Rows from block 5 of the image encoder of a small image captioner, named by matrix and row number. Rows with one number belong to one channel. Each number is 128 + 32 x the weight over its row's rms, rounded and kept within 0 to 255. All counts start at 0.
After each channel's rows are labels from the 100 images, of 14848, where the channel reaches its highest value: "strongest on" is what is common among them. Only what is clearly more common there than usual is listed. The data: photos with spoken descriptions (Open Images, Localized Narratives). In brackets: how many of the 100.
# convs0: first 3x3 conv (encoder.blocks.5.convs.0.weight, 144x144x3x3, each kernel summed), inputs 0-143
# convs1: second 3x3 conv (encoder.blocks.5.convs.1.weight, 144x144x3x3, transposed, each kernel summed), outputs 0-143

convs0.66 [101  96 162  95 123 122 132  93 124 117 123 115 133 114 144 135  87 106  60 137 194 124 101 110  78 133  21 136 126 138 115 105 132 177 163 135 102  87 150 125 109 141 121  94 106  90 131 108 101 110  81 102 181 111  80  97 111 123 171 126 164  99 131 167  74  89  31 137 128 121 110 157  94  74 134 142  54 114 113 111 121 132 105 130 156 112 180 198  91 149 141 175  97 142 144 128 109 143 127 111 114 126 139 126  79 131 188 112  94  85 124 147 108 172 144 158  48  96  74  95 126 166 118 113 111 112 115 147 131  68 100 140 137 123  97  92 146 143 120  84 146 119  41 162]
convs1.66 [137 137 129 105 144 122 117 133 140 144 137  98 147 125 159 160 112 165  70 137 223 124 202 125 102 115  73 127 114  86 124 159 129  79 140 126 139 161 149 121 110 121 149 133 129 103 155 139 130 155 142 206 180 140  90 100 106 125 144 132 127 142 111 177 120 111 189 139  80 152 121 129 164  96 107 123 134 123 131 101 149  95 142 189 145 132 194 172 117 123 164 163 168 149  93 172 105 112 213 120 121 115 196 130 152  53 163  50 131 129 169 156  86 113 139  92 109 102 138 140 103 119  68 122 115  89 107 233 138 133 168 108 195 156 144 136 152  82  99 125 148 122 149 137]
strongest on: text has "wearing" (41); text has "man" (36); text has "smiling" (26); text has "black" (25)

convs0.74 [100  95 132 126  91 160 132 182  98 114  81 151 126 123 125 130 134 144 125 147 102 191 142 134 121 125 120  75  40 171  93  92 144 139  57 110 137  93 159 132 134 101 126  74 110  96 143 102  97 140 147 118  94 121 168  98 100  74 117 143  65  98 133 148 134  85 133  98 113 141 135 114 101  38  77 157  33 147  95  80 112 179 141  66 103 108 112 139  56 137 117 123 175 129 101  97 134 118 144 135  86 122  44 153 115 116 112 118 115 149 184 123 169 122  99  75 129 127 112 142 139  64  73  92 103 121 130 145 146  96 136 141 102 141  95 102 101 146 144 140  67 108 111  96]
convs1.74 [159  96  96 167 102 138 114 141 155 114 126 179 127 110 191  95  84 120 143 118  73 122  94 140 136 164 112 132 159 100 116 137  94 199 134 132 126  58 111 103 113 150 110 215 133 155 126 158  66 185 143 124 126 124 136 148 127 156 107  61 108 117  95 136 102 167 133 133 122 175 108 102 162  86 173 115 168  53 125 167 127  80 156 163 129 125 127 121 149  91  77 136 107 120 129 173 110 141 116  93  50 115 101 150 121 225 118 163  77 122  77 141 113 164 104 158 100 123  83 137 131 180 118 124  94  92 166 111  75 142  91 147 126 188 157 149 137 136 105 140  95  64 116 142]
strongest on: text has "sky" (53); text has "grass" (26)

convs0.118 [186 165 107 144 143  89 153 101  95  76 160 163 168  89 155 165 140  81 128  33  81 178 168 118  53 131 140 124 129 154 142 157 140 134 156  93 152  96  93 142  83 108 112 128 138 181 102  59 108  57 169 113 107 123 130 127 152 141  73  88  94 163 140 161 123 111  98 153 107 129 103 124 153 128 149  79 125 151  79 143 140 126 111 140 147 104  93 115 115 161 115  48 163 117 148 103  97 166 120 104 107 126 182 109  99 126 103  66  86 131 116 119 127 156 149 123 105  95 164  59  68 109 119  66 107 157 117 104 134 111 106  90 163 108 147 123  71  87 118 111 105  93  89  98]
convs1.118 [153  80 152 143 113 144 125  76 129 110 106  84 166  84  92 130 112 121 137 110  80 196 131 145  70 124 145 136 130 154 146 148 128 101  92 100 159 144 156  44 142 144 166  91 154 186  66 145 127 138  72  97  45 124 168 107 114 105 130  91 137 118 130 118 126 112 110 123 148  86 136 146  67 129  93 111 129 141 159  77  73  83 137 101 138 134  95  55 142 166 156 105 165 145 168  99 100 138 156 174 100 107 162 137 146 126 146  88  80 175 121  85 125 151 106  67 117  91 121  58 156 105 162  64 128 108 156 116 154 100  85  80  72 127  99 129 138 153  98 106  96 177 106 143]
strongest on: text has "standing" (52); text has "people" (44)

convs0.56 [152 108 144 132 129  65 133 111 152  45 117  85  39 106 185 126 143  87 107 122  34  93 132 144 103 114 105 112 102 124  78  90 127 139 132 148 115  98 127 153 111  77 165 162 137 126 102 101 126 104 116 131 134  81 142 120 148 104 155 108 148 168 137 166  72  88 109 113 138 147  91 154 160  29  91 109  70  89  90 117 156 135 103 155 138  92 121 131 119 155 103 115  79 122  84 148 119  88 144 148 122  95 121 126  32  80 102  73 119 106 131 114 129  99 110 126  72 126 105 144 152 140 123  84  69 101  87 124 104 104  71 144  81 127 105  97 121  95 100  94  79 130 115 113]
convs1.56 [134 136 143 155 146 145 115 149 190 131 165  88 134 122 163  97 166 106 133 129 110 149 172  95 120 155 138 124  99 197 188 134 175 143 123 109 137  87  91 125 140 147 136 144 112 128 125 117 107 142 173 151 146  84  80 177 157 137 157 173  84 217 126 172 106 158 123 164 174 117 135 220 114 152 126 138  96 135 104 125 175 174 117 179 133 169 126 164 144 114 134 169 117 122 167 157 116  79 162 210 147 136 128 118 179  97 124 108  92 134 136 111 122  75  78 122 108 112 112 149 182 123  91  84 104 118 132 102  69  79 166 135 117 191  94 140 206 113 125 139 162 170 164 171]
strongest on: text has "people" (75); text has "standing" (55); text has "few" (36); text has "group" (27)

convs0.54 [148 139 154 113 135  71 136 145 133 128 139 155 149 107 122 138 141 158 152  85 114 130 108 140 160 127  58 133  95 166 125 132  79 137  99 120 143  91  66 212 101 118 154  75 155  31 120 133 170 131 122 132 108 146 106  98  88 111 191 177 132 142 155 114 138 149 167 156 154 114 135 123 194 157 134 193 126 114  58 117 128 125 129 165 141  94 142 164 112 109 152  87 156  66 149 144 130 145 170 129  97  63 132 145 157  97 154 116 173 178 151 174 100  23  97 107 130 123 147  95 164 130 125 159 162 184 102 136 114  81 140  93 149 158 113 141 110  64 144  79 129 127 152 104]
convs1.54 [ 96 126 157 149  85  60 172  76 188 103 159 103 134 167 107 166 154  99 213 109 186 145  93 129 142  75  95  85 110 130 155  87 106 134 120  37 169 112 138 169  86 154 186 134 127 141 149 100 128 124 138 160 122 126 133 136 149  98 109 101  82 139 117 114 152 144 146 171 186 115 104 157  96 178  99 142 153 152 148 145  94 139 111  91  96 166  99 132 195  85 149 118 140 164 136 172 115 151 149 148 147  89 134  96 129  96 134  80 146 110 144 147 107 107 123 111 106 169 109 173 133 123  67  66 180 128 128 116  93 190 137 126 146 189  49 174 150 109 114 125 135 117  99 145]
strongest on: text has "people" (52)

convs0.51 [112 119 155 120 171 110 153 196  66 130 118  73 105  97 133 127 160 123 163 149  89 102 167 149 142 102 140 113 105 193 133 152 194 111 142 154 118  86 119 156 137 142 111 116 128  92  68 113 141 144 141  64 120 156 134 126 137  83 205 110  77 182 130 177 112 130 138 156  94 102 115 131 116  39  95 137 136 121 194 136 100 180 134 120 148  88 135 102 132 111 148 165 102 153 154 132 123  87 184 221  85 158 121 120  85 145 175 158 186 114 106  94 132 124 165 105 136 108 131  76 154  79 108  97 104 146 107 164  96  96 139 148 163 197 150 103 148 134  88 148 137 156  86 114]
convs1.51 [127 125 154 180 131 106 123 130 164 122 144 118 131 129 139 143 153  69 165 107 145 125 123 135  83 151 138  99 136 188 101 162  99 111 102  71 176  95  82 103 121 227 123  75 178 134  94  93 114 112 136 130  51 109  76 130 166  90 165 137  71 176 122 135 104 145 171 143 127 153 141 202  96 135 124 117 136  89 146 136  90 112 113 110 127 117 112 101 121  73 143 104 150 126 108 171 135 182 163 194 153 170 128 101  98 172 119 112  85  91 106 112 154  84 119 122 142 162 120 135 105 145  52  69 128 168  98  97 134  84  97 208 121 150  64 159 151 103 150 106 113 162 102 130]
strongest on: text has "people" (60); text has "standing" (47)

convs0.64 [188 154  81 133 122 107 124 146 128  92  47 133 163 115  69 132  61 130  81  57 118  51 118 165 105 145 131 141 135 145 121 119 122 103 183  66 141  99 119 118  71  78 174 122  89 117 131 119 158 131 160 113 106 175 129 135 144 159 151  75 109 102 133 158 137 169 121 152 124 124  86  69 108 166 137 134 117 180  58 211 134 153 122 117 169  94 111 122 150  97 145 137 147 114 163 193 124 113 113 128 134 152 149 111  75 151 142 153  77 122 126  85 125 166 126 105 124 149  97  70 115 129 125  91 184 180  82 163 160  76  98 138  98 153 100 135 126  71 119 108 122 100 101 145]
convs1.64 [116 114 118 142 145 137 129  79 197 129 100 124 153 166 135 116 160 118 131  74 135 138 132 134  78 111  91 143 122 150 132 143  86 128 116  97 111 123 180 116 114 140 173 113 164 122 121 190 113 177 112 130 103  93 118 149 130 108 153 143 102 208  65 141 128 148 138  69 193 135 116 164  77 208 143 125 104 143 133  75   2 144 126  52 136  97 158  95 171  42 137 109 187 143 113 173 133 139 126 203 165 159 149 142 123 114 129  83 135 156 117 107 135 134  78  95 132 125 123 132  97 137 120 104 113 102  61 148  87 112 134 152 113 117 125 177 154 140 149 158 105 141 133 149]
strongest on: text has "people" (68); text has "standing" (54); text has "group" (28)

convs0.43 [157 124 117 142 112 149  19 111 134 113  99 133 123 135 124 167 133 212 137 182 163  64 143 162 121 100 187 171 122 135 143 140 103 148 128 183 157 134 127 111 126 146  91 179 123  52 107 109 107 120  92 124 131 106 128 121 155 166 143 160 163  72 110 141 132 211 140 129 136 141 103 130 122 180 182  99 175 136 106 146 135 141 102 214 203 118 156 122  87 101 178  94 128 127 176 110 149 195 103 141 115  80 159 148 127 118  98 115 129 135 140 101 134  93 137  98 133 140 116 103 114  89 172  76 117 159 138 117  91 118  59 148  79 100  84 165 120  87 141 135 163 153 147 117]
convs1.43 [ 82  91 163 103 135 147  99  89 122  74 110 133 134 130 105 128 169 107 133  75 123  90 121 179  95  88 133 126 108 119  97 156  62 142  72 132 127 121 202  82 129 110 162 146 114 120 177 116 108 117  87  44  54  87 119 117 121  49  76 170 116 117 115 207 139 163 116 108 138 141 119 126 128 144 138 101 139 165 116  82 117  97  79  69 142  73 125 113 156 118 101 107 137 125 122 107 177 110 115  97 126 115 157 137 109 103 168  99 146 116  72 116 131  82  87 132 144 141 131 122  53 148 110 158  99 115  48 131  84 144 137  82  99 109 119 128 163 110 133 116  47  78 122 114]
strongest on: text has "standing" (48); text has "holding" (37); text has "woman" (30); text has "wearing" (30)

convs0.89 [ 89 146 120 138 118 119 117 110 148 110 108  62  76 107 136 133 100 101 133 115  92 113 115 116 110  45 115 126 115 154 105  95  94 186  88 147 115  97  67 125 114 117 146  73  70 119 114  59  94 103  80 101 175 137 136 114  98  93 125 119  38  91 123 160 106 100 110 169  99 123 122 145 138 136  55 163 158 116 141 117 147  92  87  54  94 126  86  46  78 128 154 123 116 150 109 118 125  69  95 168 115 143  91 101 148 124  81 110 139 108 103 119 124 133 144  51  98 128 123 125  95 105 111  58 190 146  82 118  93 131 112  92 106 126  84 146 135 115 101  83  89 132 107 109]
convs1.89 [108 130 132 166 148 174 105 127 137 171 105  99 116 115 135 150  54 149 161 113 178 102 143 108 142 127 142 142 129 112 125 139 117 173 126 120 143 135 147 153  66 116  91 157 120 116 133 164  96 178 138 107 106 114 164  99 148  77 194  55 157  84  99 158 147 122 166 104 150  97 163 132 113 119 153 106 145  55 122 163  97 113 175 155  97  82 160 148 102  82 134 118 161 158  90 107  86 144 165  71 133  77 165 129 154 114 153 147 142 128 161 180  94 146 109 147 151  95 157 149  80 229 117 154 108 103  62 197 107 149 114 139 188 109 224 113 138 104 153 102 141 135 117 131]
strongest on: text has "wearing" (40); text has "person" (36); text has "woman" (31); text has "man" (31)

convs0.128 [146 121 167 167 146 129 127  75  84 110 140 127 127 103 119  65 106 166  90 108 133 149 131 146  86 129 179  90 104 119  78 120 148 118 158 163 105 117 165  95 112  59 116 119  78 109 132 153 131 146 124 111 104 110 186  96  67 101 151 155 101 136 152 133  36 104 117  97 142 108  60  89  64 105 104 184 115 185 129 117 130 118 116 117 157 134  96 141 103  72  91 138 181 177 176 156 138  50 147  98 151  89 138 104  73 149 110  97 111 116 131 169 137 118  69 129  93  89 140  83 164 178 128  82  93 109 121 117  53 138 112 111 113 117 106  99 119 107 154  81  93 126  91  99]
convs1.128 [195 125 161 174 115 158 142 108 101 104 151 168 108  69 132  88 102 164 121 152 138 170 193 102 148 161 156 116  90 132 132  88 149 151 107 137  73  97 106  81 185 181 185 137 102 130 120 121  84 159 153 114 105 120 154 138 101 171 126 131  92 158  47  92 121 184 128 178 108  85  89 158 128 143 126  83 119 135  98 183 170 168  98 134 130 151 149 169 116 160 126 110 166 116 115 139 155 113 139 115 151 122 131 139 173 134  97 134 109 162 103 186  52 175  75 165  46 153 113 200 180  95 133 188 152 152 133 150 109 142  94 117 152 133 123 162 116 125 101 130 158  96 139 124]
strongest on: text has "trees" (62); text has "plants" (31)

convs0.105 [119 107  86 118  94 106 161 165 174  79 134 116 101  90  75 116 134  55  64 117 103 131 123 104 146 122 127 115  59 153  97  92 167 139 146 149 149 104 121 150 103 122 116 106 154 103  91 104  97 176  51 119  90 172 149 128 117  88 121 136 104 139 149 155  76 100 134 151 125 148 109  98 147  62  99 186 104  63  61  81 123  93  99 128 118 113 113 124  95 113 128 148 125 125 133 137 158  99  39 118 125  76  78 101  61 105 118 119 100 163 164 137 173  91 113 120 115 109  78 139 123 168 103  60 112 127 133 100  98  88  66  88 117 130  85  84 135  94  93 107 118 157 167 128]
convs1.105 [ 86 154 141 151 115 142 173 122 194 102 198  73 129  65 111 118 106  46 162 130 108 152  87  86 164 164 161 128 135 121 133  99 172 126 114 131 141 131 155 141 132 111  93 136 117 145 125 105  97 158  72  92  61 136 120 111 153 128 129 139 133 197 116 158 143 110 160 114 129 120 143 147 137 100  80 158 102 111  32 143 123  94 152 144 122 147 124 143 105 100 128 159 142 196 115  94 146  97 162  55 169  72 167  79 157 116 122 140 119 114  91 140 148  94  79 118  82 127 140 111  63 175 115  83  68 135 204 127 142 135 134 122 158 179 150  85 140 128 122 179 165 130 167 130]
strongest on: text has "people" (48); text has "lights" (30); text has "chairs" (27)

convs0.55 [121 122  49 110 124 153  29 110 118 114 143 135 112 104 136 131  92 113 138 121 107 139 174 141  85 111  87 143 150 154 139 161 142 120 106 105 165  94  89 116 119 116 133 107 106  93  59 140  99  93  82  91 114 161 155 125 122  85 167 148 129 132 137 163 163  90  67  79 131 121 113 120 105  95  87  98 176 114 137  96 119 155  89 140 169 147 118  65  76  98 132 173 130 141 165  69  87  93 141 112  81 136 119 105 120 151  53 123 154 101 112  88 138  66 120 116 122 117 100  68 145  78 135  98 101 127  53 103  95 110 110  91  37 118 119 150  84 104  84 140 101 119 103  72]
convs1.55 [162 126 119 196 131 109  91 104 213  88 130 139 110 159 189 153 104 124 181  87  91 146 137 172 105 141 130  73 152 103 131 125 106 194 149 115 141 110 170 128  98  92 146 185 143 120 153 148 117 169 125 159 114 120 170 176 120 140 108 145 139  99 103 222 108 165 121 136 150 171 139 139  70 159  79  96 163 135 155 165 135 142 139  74 126 119 112 151 183 124 120 100 142 128 126 197 134  95 161 100  86 101 180 114 110 146 157 108 172 104 107 119  73 114  85 181 120 114 152 155 133 186 148 111 138 120  81  99 155 207 100 111  60 127 140 148 135 115 116 128  61 151 109 114]
strongest on: text has "standing" (53); text has "man" (33); text has "wearing" (29)

convs0.46 [115 108  90 102  41  65 117 105 116 103  81 120 123 130  72 137  65 142 123 121 166 165 114  71 106 126 139 104 119  33 128 127  87 123 110 129 157  94  68 142 110 158 144 139 108  86  78 118 122 108 113 113 139  93 142 129 131 112 119  90  58 133 167 134 202 127 131 139 151  65 123 138 150 114 109 127  99 101 160 113 117 105 115  81  92 123 170  75 121  95 128 105 116  83 145  85 130 104  88 142 130 111 158 138 102  69 130  67 106 162 148 124 125 140  96 109  89 135 137  77 102 140 130  77 194  80  82 129 110 105 126 104 138 135 114 147  52  73 100  93 183  67 111 108]
convs1.46 [154 130 138 163 155 125 109 144 144  74 101 123  51 137  73 155 117 122 171  91 212 105 187  97 144 135 176 126  92  84 164 125 143 116  96 146 117 135 137 108 129 102 141 126 106 131 136 134 123 159 148 132 140 134 152 119 174  89 142  89 123 139 102 126 178  97 142 122 173 129 104 137 186 144 118 109 110 105 110 158 112 143 169 137 176 141 186 100 136 113 135 130 113 140 141 114 149 121 158 110 141  65 152 125 146 103 190  74  69 131 156 133  91  90 106 127 151  87 161 134  39 108 171 163 170 129 117 205 119 123 135  45 157 152 194 118 150  37 161 100 151 100 140  64]
strongest on: text has "wearing" (39); text has "man" (36)

convs0.0 [169 146  80 135  86  72 106 178 151 104 155 100 172 139 137 144  95 145 117 144 146 138 188  94 138 174 132 141 113 138  77 183 158 111  98 149 148 116  75 134 173 100  68 131 147  77 110  89 125 163 152 130 104 174 179 138 175  80 204 127 149  91 151 204  97 123  90 153 168  98 105 135 147 116 107  95 139  98 135 146 130 144 139 113 153 108 162 144 161  92 140 178 167 125 151  99 122 123  81  73  64  80 150 107 112 195 115 112 142 148 176 141  98  94  99 139 117 134 119  86 101 105 129 145 129 130  68 125 177 135 101 130 101 157  98 158 106  74  79 136 189  89 104  81]
convs1.0 [126 136 102 202 133 126 109  55 186  90 153 134 106  79 121 144 140 118 122  49 126  88 114 141 167 139 125 141 147  90 100  97 105 159 104 166 117 109 173 121 130 108 129 155 137 105 125 200 147 167  87 105  87 124 156 110 116 108 163 158 119 168  93 198 175 137 149  91 132 175 152 144 105 170  49 105 113 158 116 159  83  68 114 133 172  51 138 124 146  81 104 143 160 138  43 163 164 100 127 117 147  72 130 136 161  89 136 124 147 117 107 159 105  98  84 113 124 134 169 147  53 119  85 169 140 144  94 151 154 119 129 163 123 161 147 120 127 137 107 132  97  82 106  81]
strongest on: text has "woman" (32); text has "wearing" (29)

convs0.131 [128 112 162 130 100 142 101 127  98 158 111 179 125 140 181 115 105 240 104 217 110  53 112 112 130 107  95  90 129 163 120 121 117 101 108  76 128 154 115 115  87  98  93 148 204 121  78 123 137 167  73  98  99 107 124 156  96 109  92  39 111  96 159 118  96 152  96 143 139 124 147 144 161 143 133 135 164 175 133 143 130 149 119 114 108 143  79 110 115  80 143 194 136 128 149  96 121  86 146 138 133 151  64 138 110 109 117 177 152 152 144 123 124 124 142 103  70 115  50 111 102 132 148 174 145  96 118 123  85 127  98  96  93 144 155 116  94 100 152 119  41 123  94 114]
convs1.131 [126 141 138 133  51 119 106 145 115 123  68 156 167 100 132 114 100  95 101 145 109 128  66 113  96 124  79 145 121 134 116 126 119 107 101  89 173 141  88 131  27 158 118 133 199  97 165 108 145 175 108 132 134 125 126 182  95 123 108 117 112 123  67 131 101 140 126 172 139 124 109  94 114  80 102 118 132 149 127  98 156 132 158 146 167 143 135 162 100  97 187 139 202 135 126 115 135 161 100 174 107 138 115 125 135  93 128 116  92 150 111 143 138 101 153 111  98 126   0 134 120 106 128 103 161 115 106 159 125 157 122 120 112 171 113 127 149  80 156  91 220 116 131 120]
strongest on: text has "sky" (78); text has "trees" (75); text has "buildings" (56); text has "road" (33)

convs0.36 [136 192 116 133 113 156 119  59 159  83  73 112 110 117 128 198 123  95 159 103  93  94  96 107 110 141 122  76 172  87  79 139 105  87 107 131 141 173 100 113  92 115 113 132 106  71 115 140 168 118 130 149  95 136 107 146 139  81 116 112  81 135  90 122 171 138 118 113 109 149 122 164 168  90 133 110  78 110 126  74  71 106  94 156 114 161 148  95 111 123  62 115 104 117 144 166 131  50  83 105 154 146 134 105 138 179  98  85 136 108  98 149 150 171 103 126  36 172  86  95 101 163 106 128 141 140  84 117 143 159 106 114 148 161  84 106 117  55 120  98  85  57 104 115]
convs1.36 [146 162 116 145 123 155  98 154 127 138  86 123  91 146 161 192 125 119 118 162 182 110 165 165 150 127 161  89 180  96 144  96 135  94 157 130 168  83 127 134 116 133 116 129  98 163 116 142  71 154 171 109 173 118 127 155 118 146 153  64 145  76 166 108 225 161  94 155 127 154 105 121 121 113 158 124 103 101 137 153 144 137 146 163 162  97 194 122 111 137 114 120  85 126 112 224  99 108 130 175 139 170 107  88  95 106 137  87 109 144 141 154 142 189 132 127 109 102 191 103  99 131 140  57 156 128 104 161 116 199 104 220 116 166 161 169 121  85 152 107 125 140 175 130]
strongest on: text has "wearing" (35); text has "man" (31)

convs0.20 [ 89 115 108 109 101 120 141  52 140 120 127  82 104 139 133 118 129  68  90 135 180 158 108 142 102 102 147 109 142 103 156  90 145 163 135 116  63  76 125 146 120 131 170 123 125 130  64  87 134 105 109  75 169  70 109 143 135 133 109  87 166  84  69 135  86 118  95 110 107 121 140 155 110 129 121 102  82 110  99 123  89  98 162  59 112 147 133  64 160 145  88  63  64 160 142  69  83 153 107  77 110  99 216 106  69 134 186 140 148 131 119 109 126 148 133 107 116  98 117 135  78 139 111  69 105 130  67 162 101 147 121 124 123  82  88 112 150 149  90 150 144 113 104 165]
convs1.20 [ 98 114  74 100 136 139 107 121 151 131  76 113 150 117  79 175 109 137 113 122 194 135 160 143 116 129 130 137 123 102 128 126 105 125 119 163 173 151 136 105  82  97 158 146 109 111 178 120 126 127 150  84 163  86 109 105 167 112 130 106 195  74 109 155 108 115 125 182  89 140 129  94 146 113 148 171  83  79 148 148 136  56 111 148 128  84 176 152 117 142  81 147 129 129 105 110  76  96 158  87  62  30 170 148 127  84 151  90 114 121 158 156 105 155 184 109  91 147 128 113  97  94 112  93 141  75  83 230 103 128 133 118 172 117 139 115 135  76  50 111 143 136 121  96]
strongest on: text has "wearing" (34); text has "man" (29)

convs0.84 [159 107 104 118 161 146 130 157 168  74 130 120 170 135 182  93 116 163  86  87 176 137  96  97 137 130  92  49 146 104  82 139 136 146 120 115 111 120 122 125  83 123 124 146 121 102  90 108 110 179 116 169 173 126 149 171 131 123 154 139 178  97 155 142 178 114  86 136 123 131 141 124 171 144 132 180  82 160  73 175  74  67 130 132 136  89 164  72 152  63 130 170  90  94  62 155 153 136  67 119 151 139 167 122 158 160 113 158  76 119 168  97 160 143 125  39 128 126 102  98  98 177 162 140 193 122 107 166 136 148  96 144 164 114 165 149 138 119 133  94 171 159 114 164]
convs1.84 [149 140 119 115 151 123 143  83 144 104 117 131  69 127  92  76 129 134  58  57 183 119 171 124 110 135  63 182 130  61 126  75 125 101  44 126 101 136 144 141 114 112 150 136 152  69 160 159 130 114 135  90 119 114 118  80 116 124 114 126 136 115  77 136 121 145 168  98 117 144 143  83 115 143 111 102  73 153  78 148 117 154 131 149 138 103 173 110 176  97 111 150 147  72 108 132 149 170 104 106 179  84  87 193 167  73 108 128 153 182  76 202  82  92 109 124 148 150 132 164  69 136 124 206 111 112 112 156 127 108 147 114 147 116 174 125 121 111 157 131 139  79 165 115]
strongest on: text has "woman" (36); text has "wearing" (35); text has "smiling" (33)

convs0.9 [103 118 169 111  71 106 130 129  96 144 113 170 135 130 162  85 184 115 116  92  76 121 103 205  91 121 144 143 105 132 134 119 128  53 113 152 116  77 119 234 105  86 165 111 110 118 126 157 153  62 171 146 149 119 140  80 113 179 168 174  86  93  97 126 104 106 105  61 129 141  62  96 119 136  81 127  94 150 110 153 190 140 130 108 134 147 127 123 144 180 139 135 152 124 144 129 163 110 201 134  84 128 129 114 141 112 143 138 144  94 118 124  96  75 140 121 144 130 161 148 132 133 140 188 119 148  92  86 141 160 166 135 140 155 232 134 121 188  91 115 149 115 135  88]
convs1.9 [ 79 135 161 160 171 123 149  75 143 101 129 152 100 166 101 156 134  87 162 171  99 159  78 120 149 116 113 108  81 133 135 164 111 140  71 135 102 147 179 106 132  92 121 113  89 113 156 149 111 134 194 118 125 134  96  79 145 110 158 149 112 151 137  80 147 121 128 142 105 155 133  73  62 133  65  92 120 157 120 148 152 153  99 131 123 122 102 104 151 143 130  96 143 189 116  95 126 157 143 154 196 140 148 117 134  93 120 118  98 190  72  96 125 123  64 100  71  76  78 139 161 137 177 126 152  97 138 105 194 137 192 175 167 159  66 119  58 201 103 117 143 131 150  96]
strongest on: text has "people" (47); text has "table" (44); text has "sitting" (41)

convs0.4 [171 162 133 119 144 125 133 192 111 155  93  89 141 137 132 139 172 136  59 107 112 150 120 107 138 138 121 145 112 135 157 189 175 105 114  98 170  68  96 151 106  81 105 133 174 116 163 131 166 132 161 106  78 164  79 115 125 131  49 103  62 118 157 193 148  61 130 117 124  43 121 130 113  87 146 102  74  83 155 179 149 122 151 114 126 124 125 145  91 119  96 221  96 104 135 118 123  85  65  90 120 153  98 139  71 130  61 151 151 163 132 109 141  93 125 160 114 142 140 123 117 126  93 147 105 147 128 133 185 118 108  94 120 127  74 110 144 171 141 181 106 115 109  89]
convs1.4 [161 121 101 200 123 142  96 111 194 147 149 138 154 121 117 102 181 120 104  71 186 119 138 101 114 173 118 158 105 136  90 145  75 172  54 112 112 103 159 126 126 107 166 136 185 121  94 236 131 124 127 168  74 146  82 116 133 136 119 143  77 208 114 149 137 165 112 111 186 129 143 151  71 235 105 102 163 137  88 141 113 116 112 115 151 143 114 131 147  87 156 103 132  87 104 142 159 174  92 153 175 109 144 124 127  87 130  84 145 119 151 111 130  90 128 132 161 143 179  99  76 163  84 169 105 117 131 127 150  69 118 136 155 108 137 130 114 158 143 115 108 132 105 142]
strongest on: text has "standing" (50); text has "wall" (48); text has "holding" (39); text has "sitting" (34)

convs0.113 [122 113 127 126  51  97 104 126 122 132 104 134 119 131  81 128 143 165 107  90 157 214 159  98 147 117 150 133 149 107 172 138 149 136 130 109 149 121  87 118 114 163 109  52 167 134 121 125 152 107 138  43 122 100 148 113 149 111  71  30 165  71 120 154 140 113 121 120  91 160 125 113 124 158 133 135 119  95 121 120 110  73 116  90 165 148 162 111 153  44 163  89 136 110 149  84  76 140 103 115 127  84 158 133 127 127  67  79 103 148 126 107 163 150  73 104 110 128 136  79  57  50 119  86 148 152 102 145 108 129  64 128 165 132  68 113 128 130 133 156 140 107  80 157]
convs1.113 [140 139 145 111 152  81 120 136 126 147  81 196 121 144  96 163 127 138  71 120 144  89 126 164 177 120 175 135 140 117  80 102  81 124 136 105 174 118 128 104 167 104 153  78 147 162 166 121 121 144 105  88 138  73 178 115 198  93 103  90 181 130 157 175 112 103 111 140 138  87  92 147 130 118 117 126  83  95 144 112 127  37  87  95 121  60  99 118 164 181  68 180 102 125  79 129 130 127  91 100 152  60 110 194  85 155 147 126 156 131 143 121 148 134 113 110 140 111 142  75  66 134 139 159 122 122 120 105  98 121  77  80 116  77 151 104 153  86 104  72 123  96  86 125]
strongest on: text has "woman" (26)

convs0.98 [121 113  97 147 198 152 151 136 121 137 135 193 218 157 153 140 156 133 126 112 178 143 163 149  85 166 120 108 182 132 137 130 166 114 123  86 132 144  65 109 168 125 161  65 171  94 125 123 146 134 154 168  95 119 143 109 121 165 170 170 197  74 116 130  64 134  39 136 121 131 127 143 182 121  66 124 121 107 167 144 119 138 168 118 170 109 136 107 217  95 140  99 110 165 118 120 121 129 131  98 120 105 183 111  55 173  97 157 144 135 129 118 149 110  97 134 118 163 171 108 121 175 135 157  64 145 176 128 137 132  88  99 170 111  83 105 105  82 111 158 131 136 125 114]
convs1.98 [102 136 110 152 131 114 152  91 166 110 131 169 149  98  94 166 133 110 100 113 101 103 141 106 126 186 133 124  94 133  98  68 117 110  79 136 115 179  79 144 120  88 114  69 131 159 142 152 128 138 105  71  49  34 147 149  62  83 106 172 154 157 140 171 102 138  65 113  50 170 145 121 128 150 105 113 138 145 127  98 115  79 131 142 123  63  63  93 125 125  87 140 125  90  89 131 158 179  80 113 114 103 143 189 116  96  96 144 136 119  55  96  76 110 113 133 170 130 127  88 111 108 127 101 118 146 132 149 144 112 114 156 114 119  99  49 107 131 127 121  77 122 168  99]
strongest on: text has "woman" (26)

convs0.79 [104 111 127 130  93 129  78  78  80 152  99  82 159 108 137 107  94 131 110 122  98 121 149 170 122 113 123 103 162 161 109 111  94 125 137 110  59 123 130 194 110 100 164  75  75  63 121  80 171 121 108  66 188 104 149 149  99 127 107 145  87  91 129 141 124  45 141 133 136 103 116 189 165  82  90 136 149 117 131 134 140 102 161  97 106 126 111 119 157 108  67 104 167 100 143  50 150 154 175 117  68 128 135 112 140  94 113 141 139 140 130 101 145 104 122  97 103  72 123 142 122  62 112  99  55  85 121 138 148 102  90 123 105  72 160 102 142 122  69 106 104 119  54 155]
convs1.79 [ 86  54 116 160 185 115 163 120 125 123 129 155 121 162 137 152 110 146 135 130 130 130 195 149 159  86 105  47 128 164 215 106 131 118 106  91 106 120 160 117 126 156 138 129 100 120 146  91 116  82 200  74 198 113 154 174 112 109 133 118 181 137  60 136 113 124 140 169 149  82 132  91 199 160 142 171 142  77  94 141 164 163 160 164  69 111 162 142 140 143  57 122 113 112 151 102 140  93 153  93 139 127 130 160  85 136 108  90 162 142 133 131 120 148  95 113 145  95 156 168 148 131  96 113 125 115 124 108 149 212 129 167  96 103 124 107 101 113 126 130 128 181  61 161]
strongest on: text has "sky" (50); text has "buildings" (28)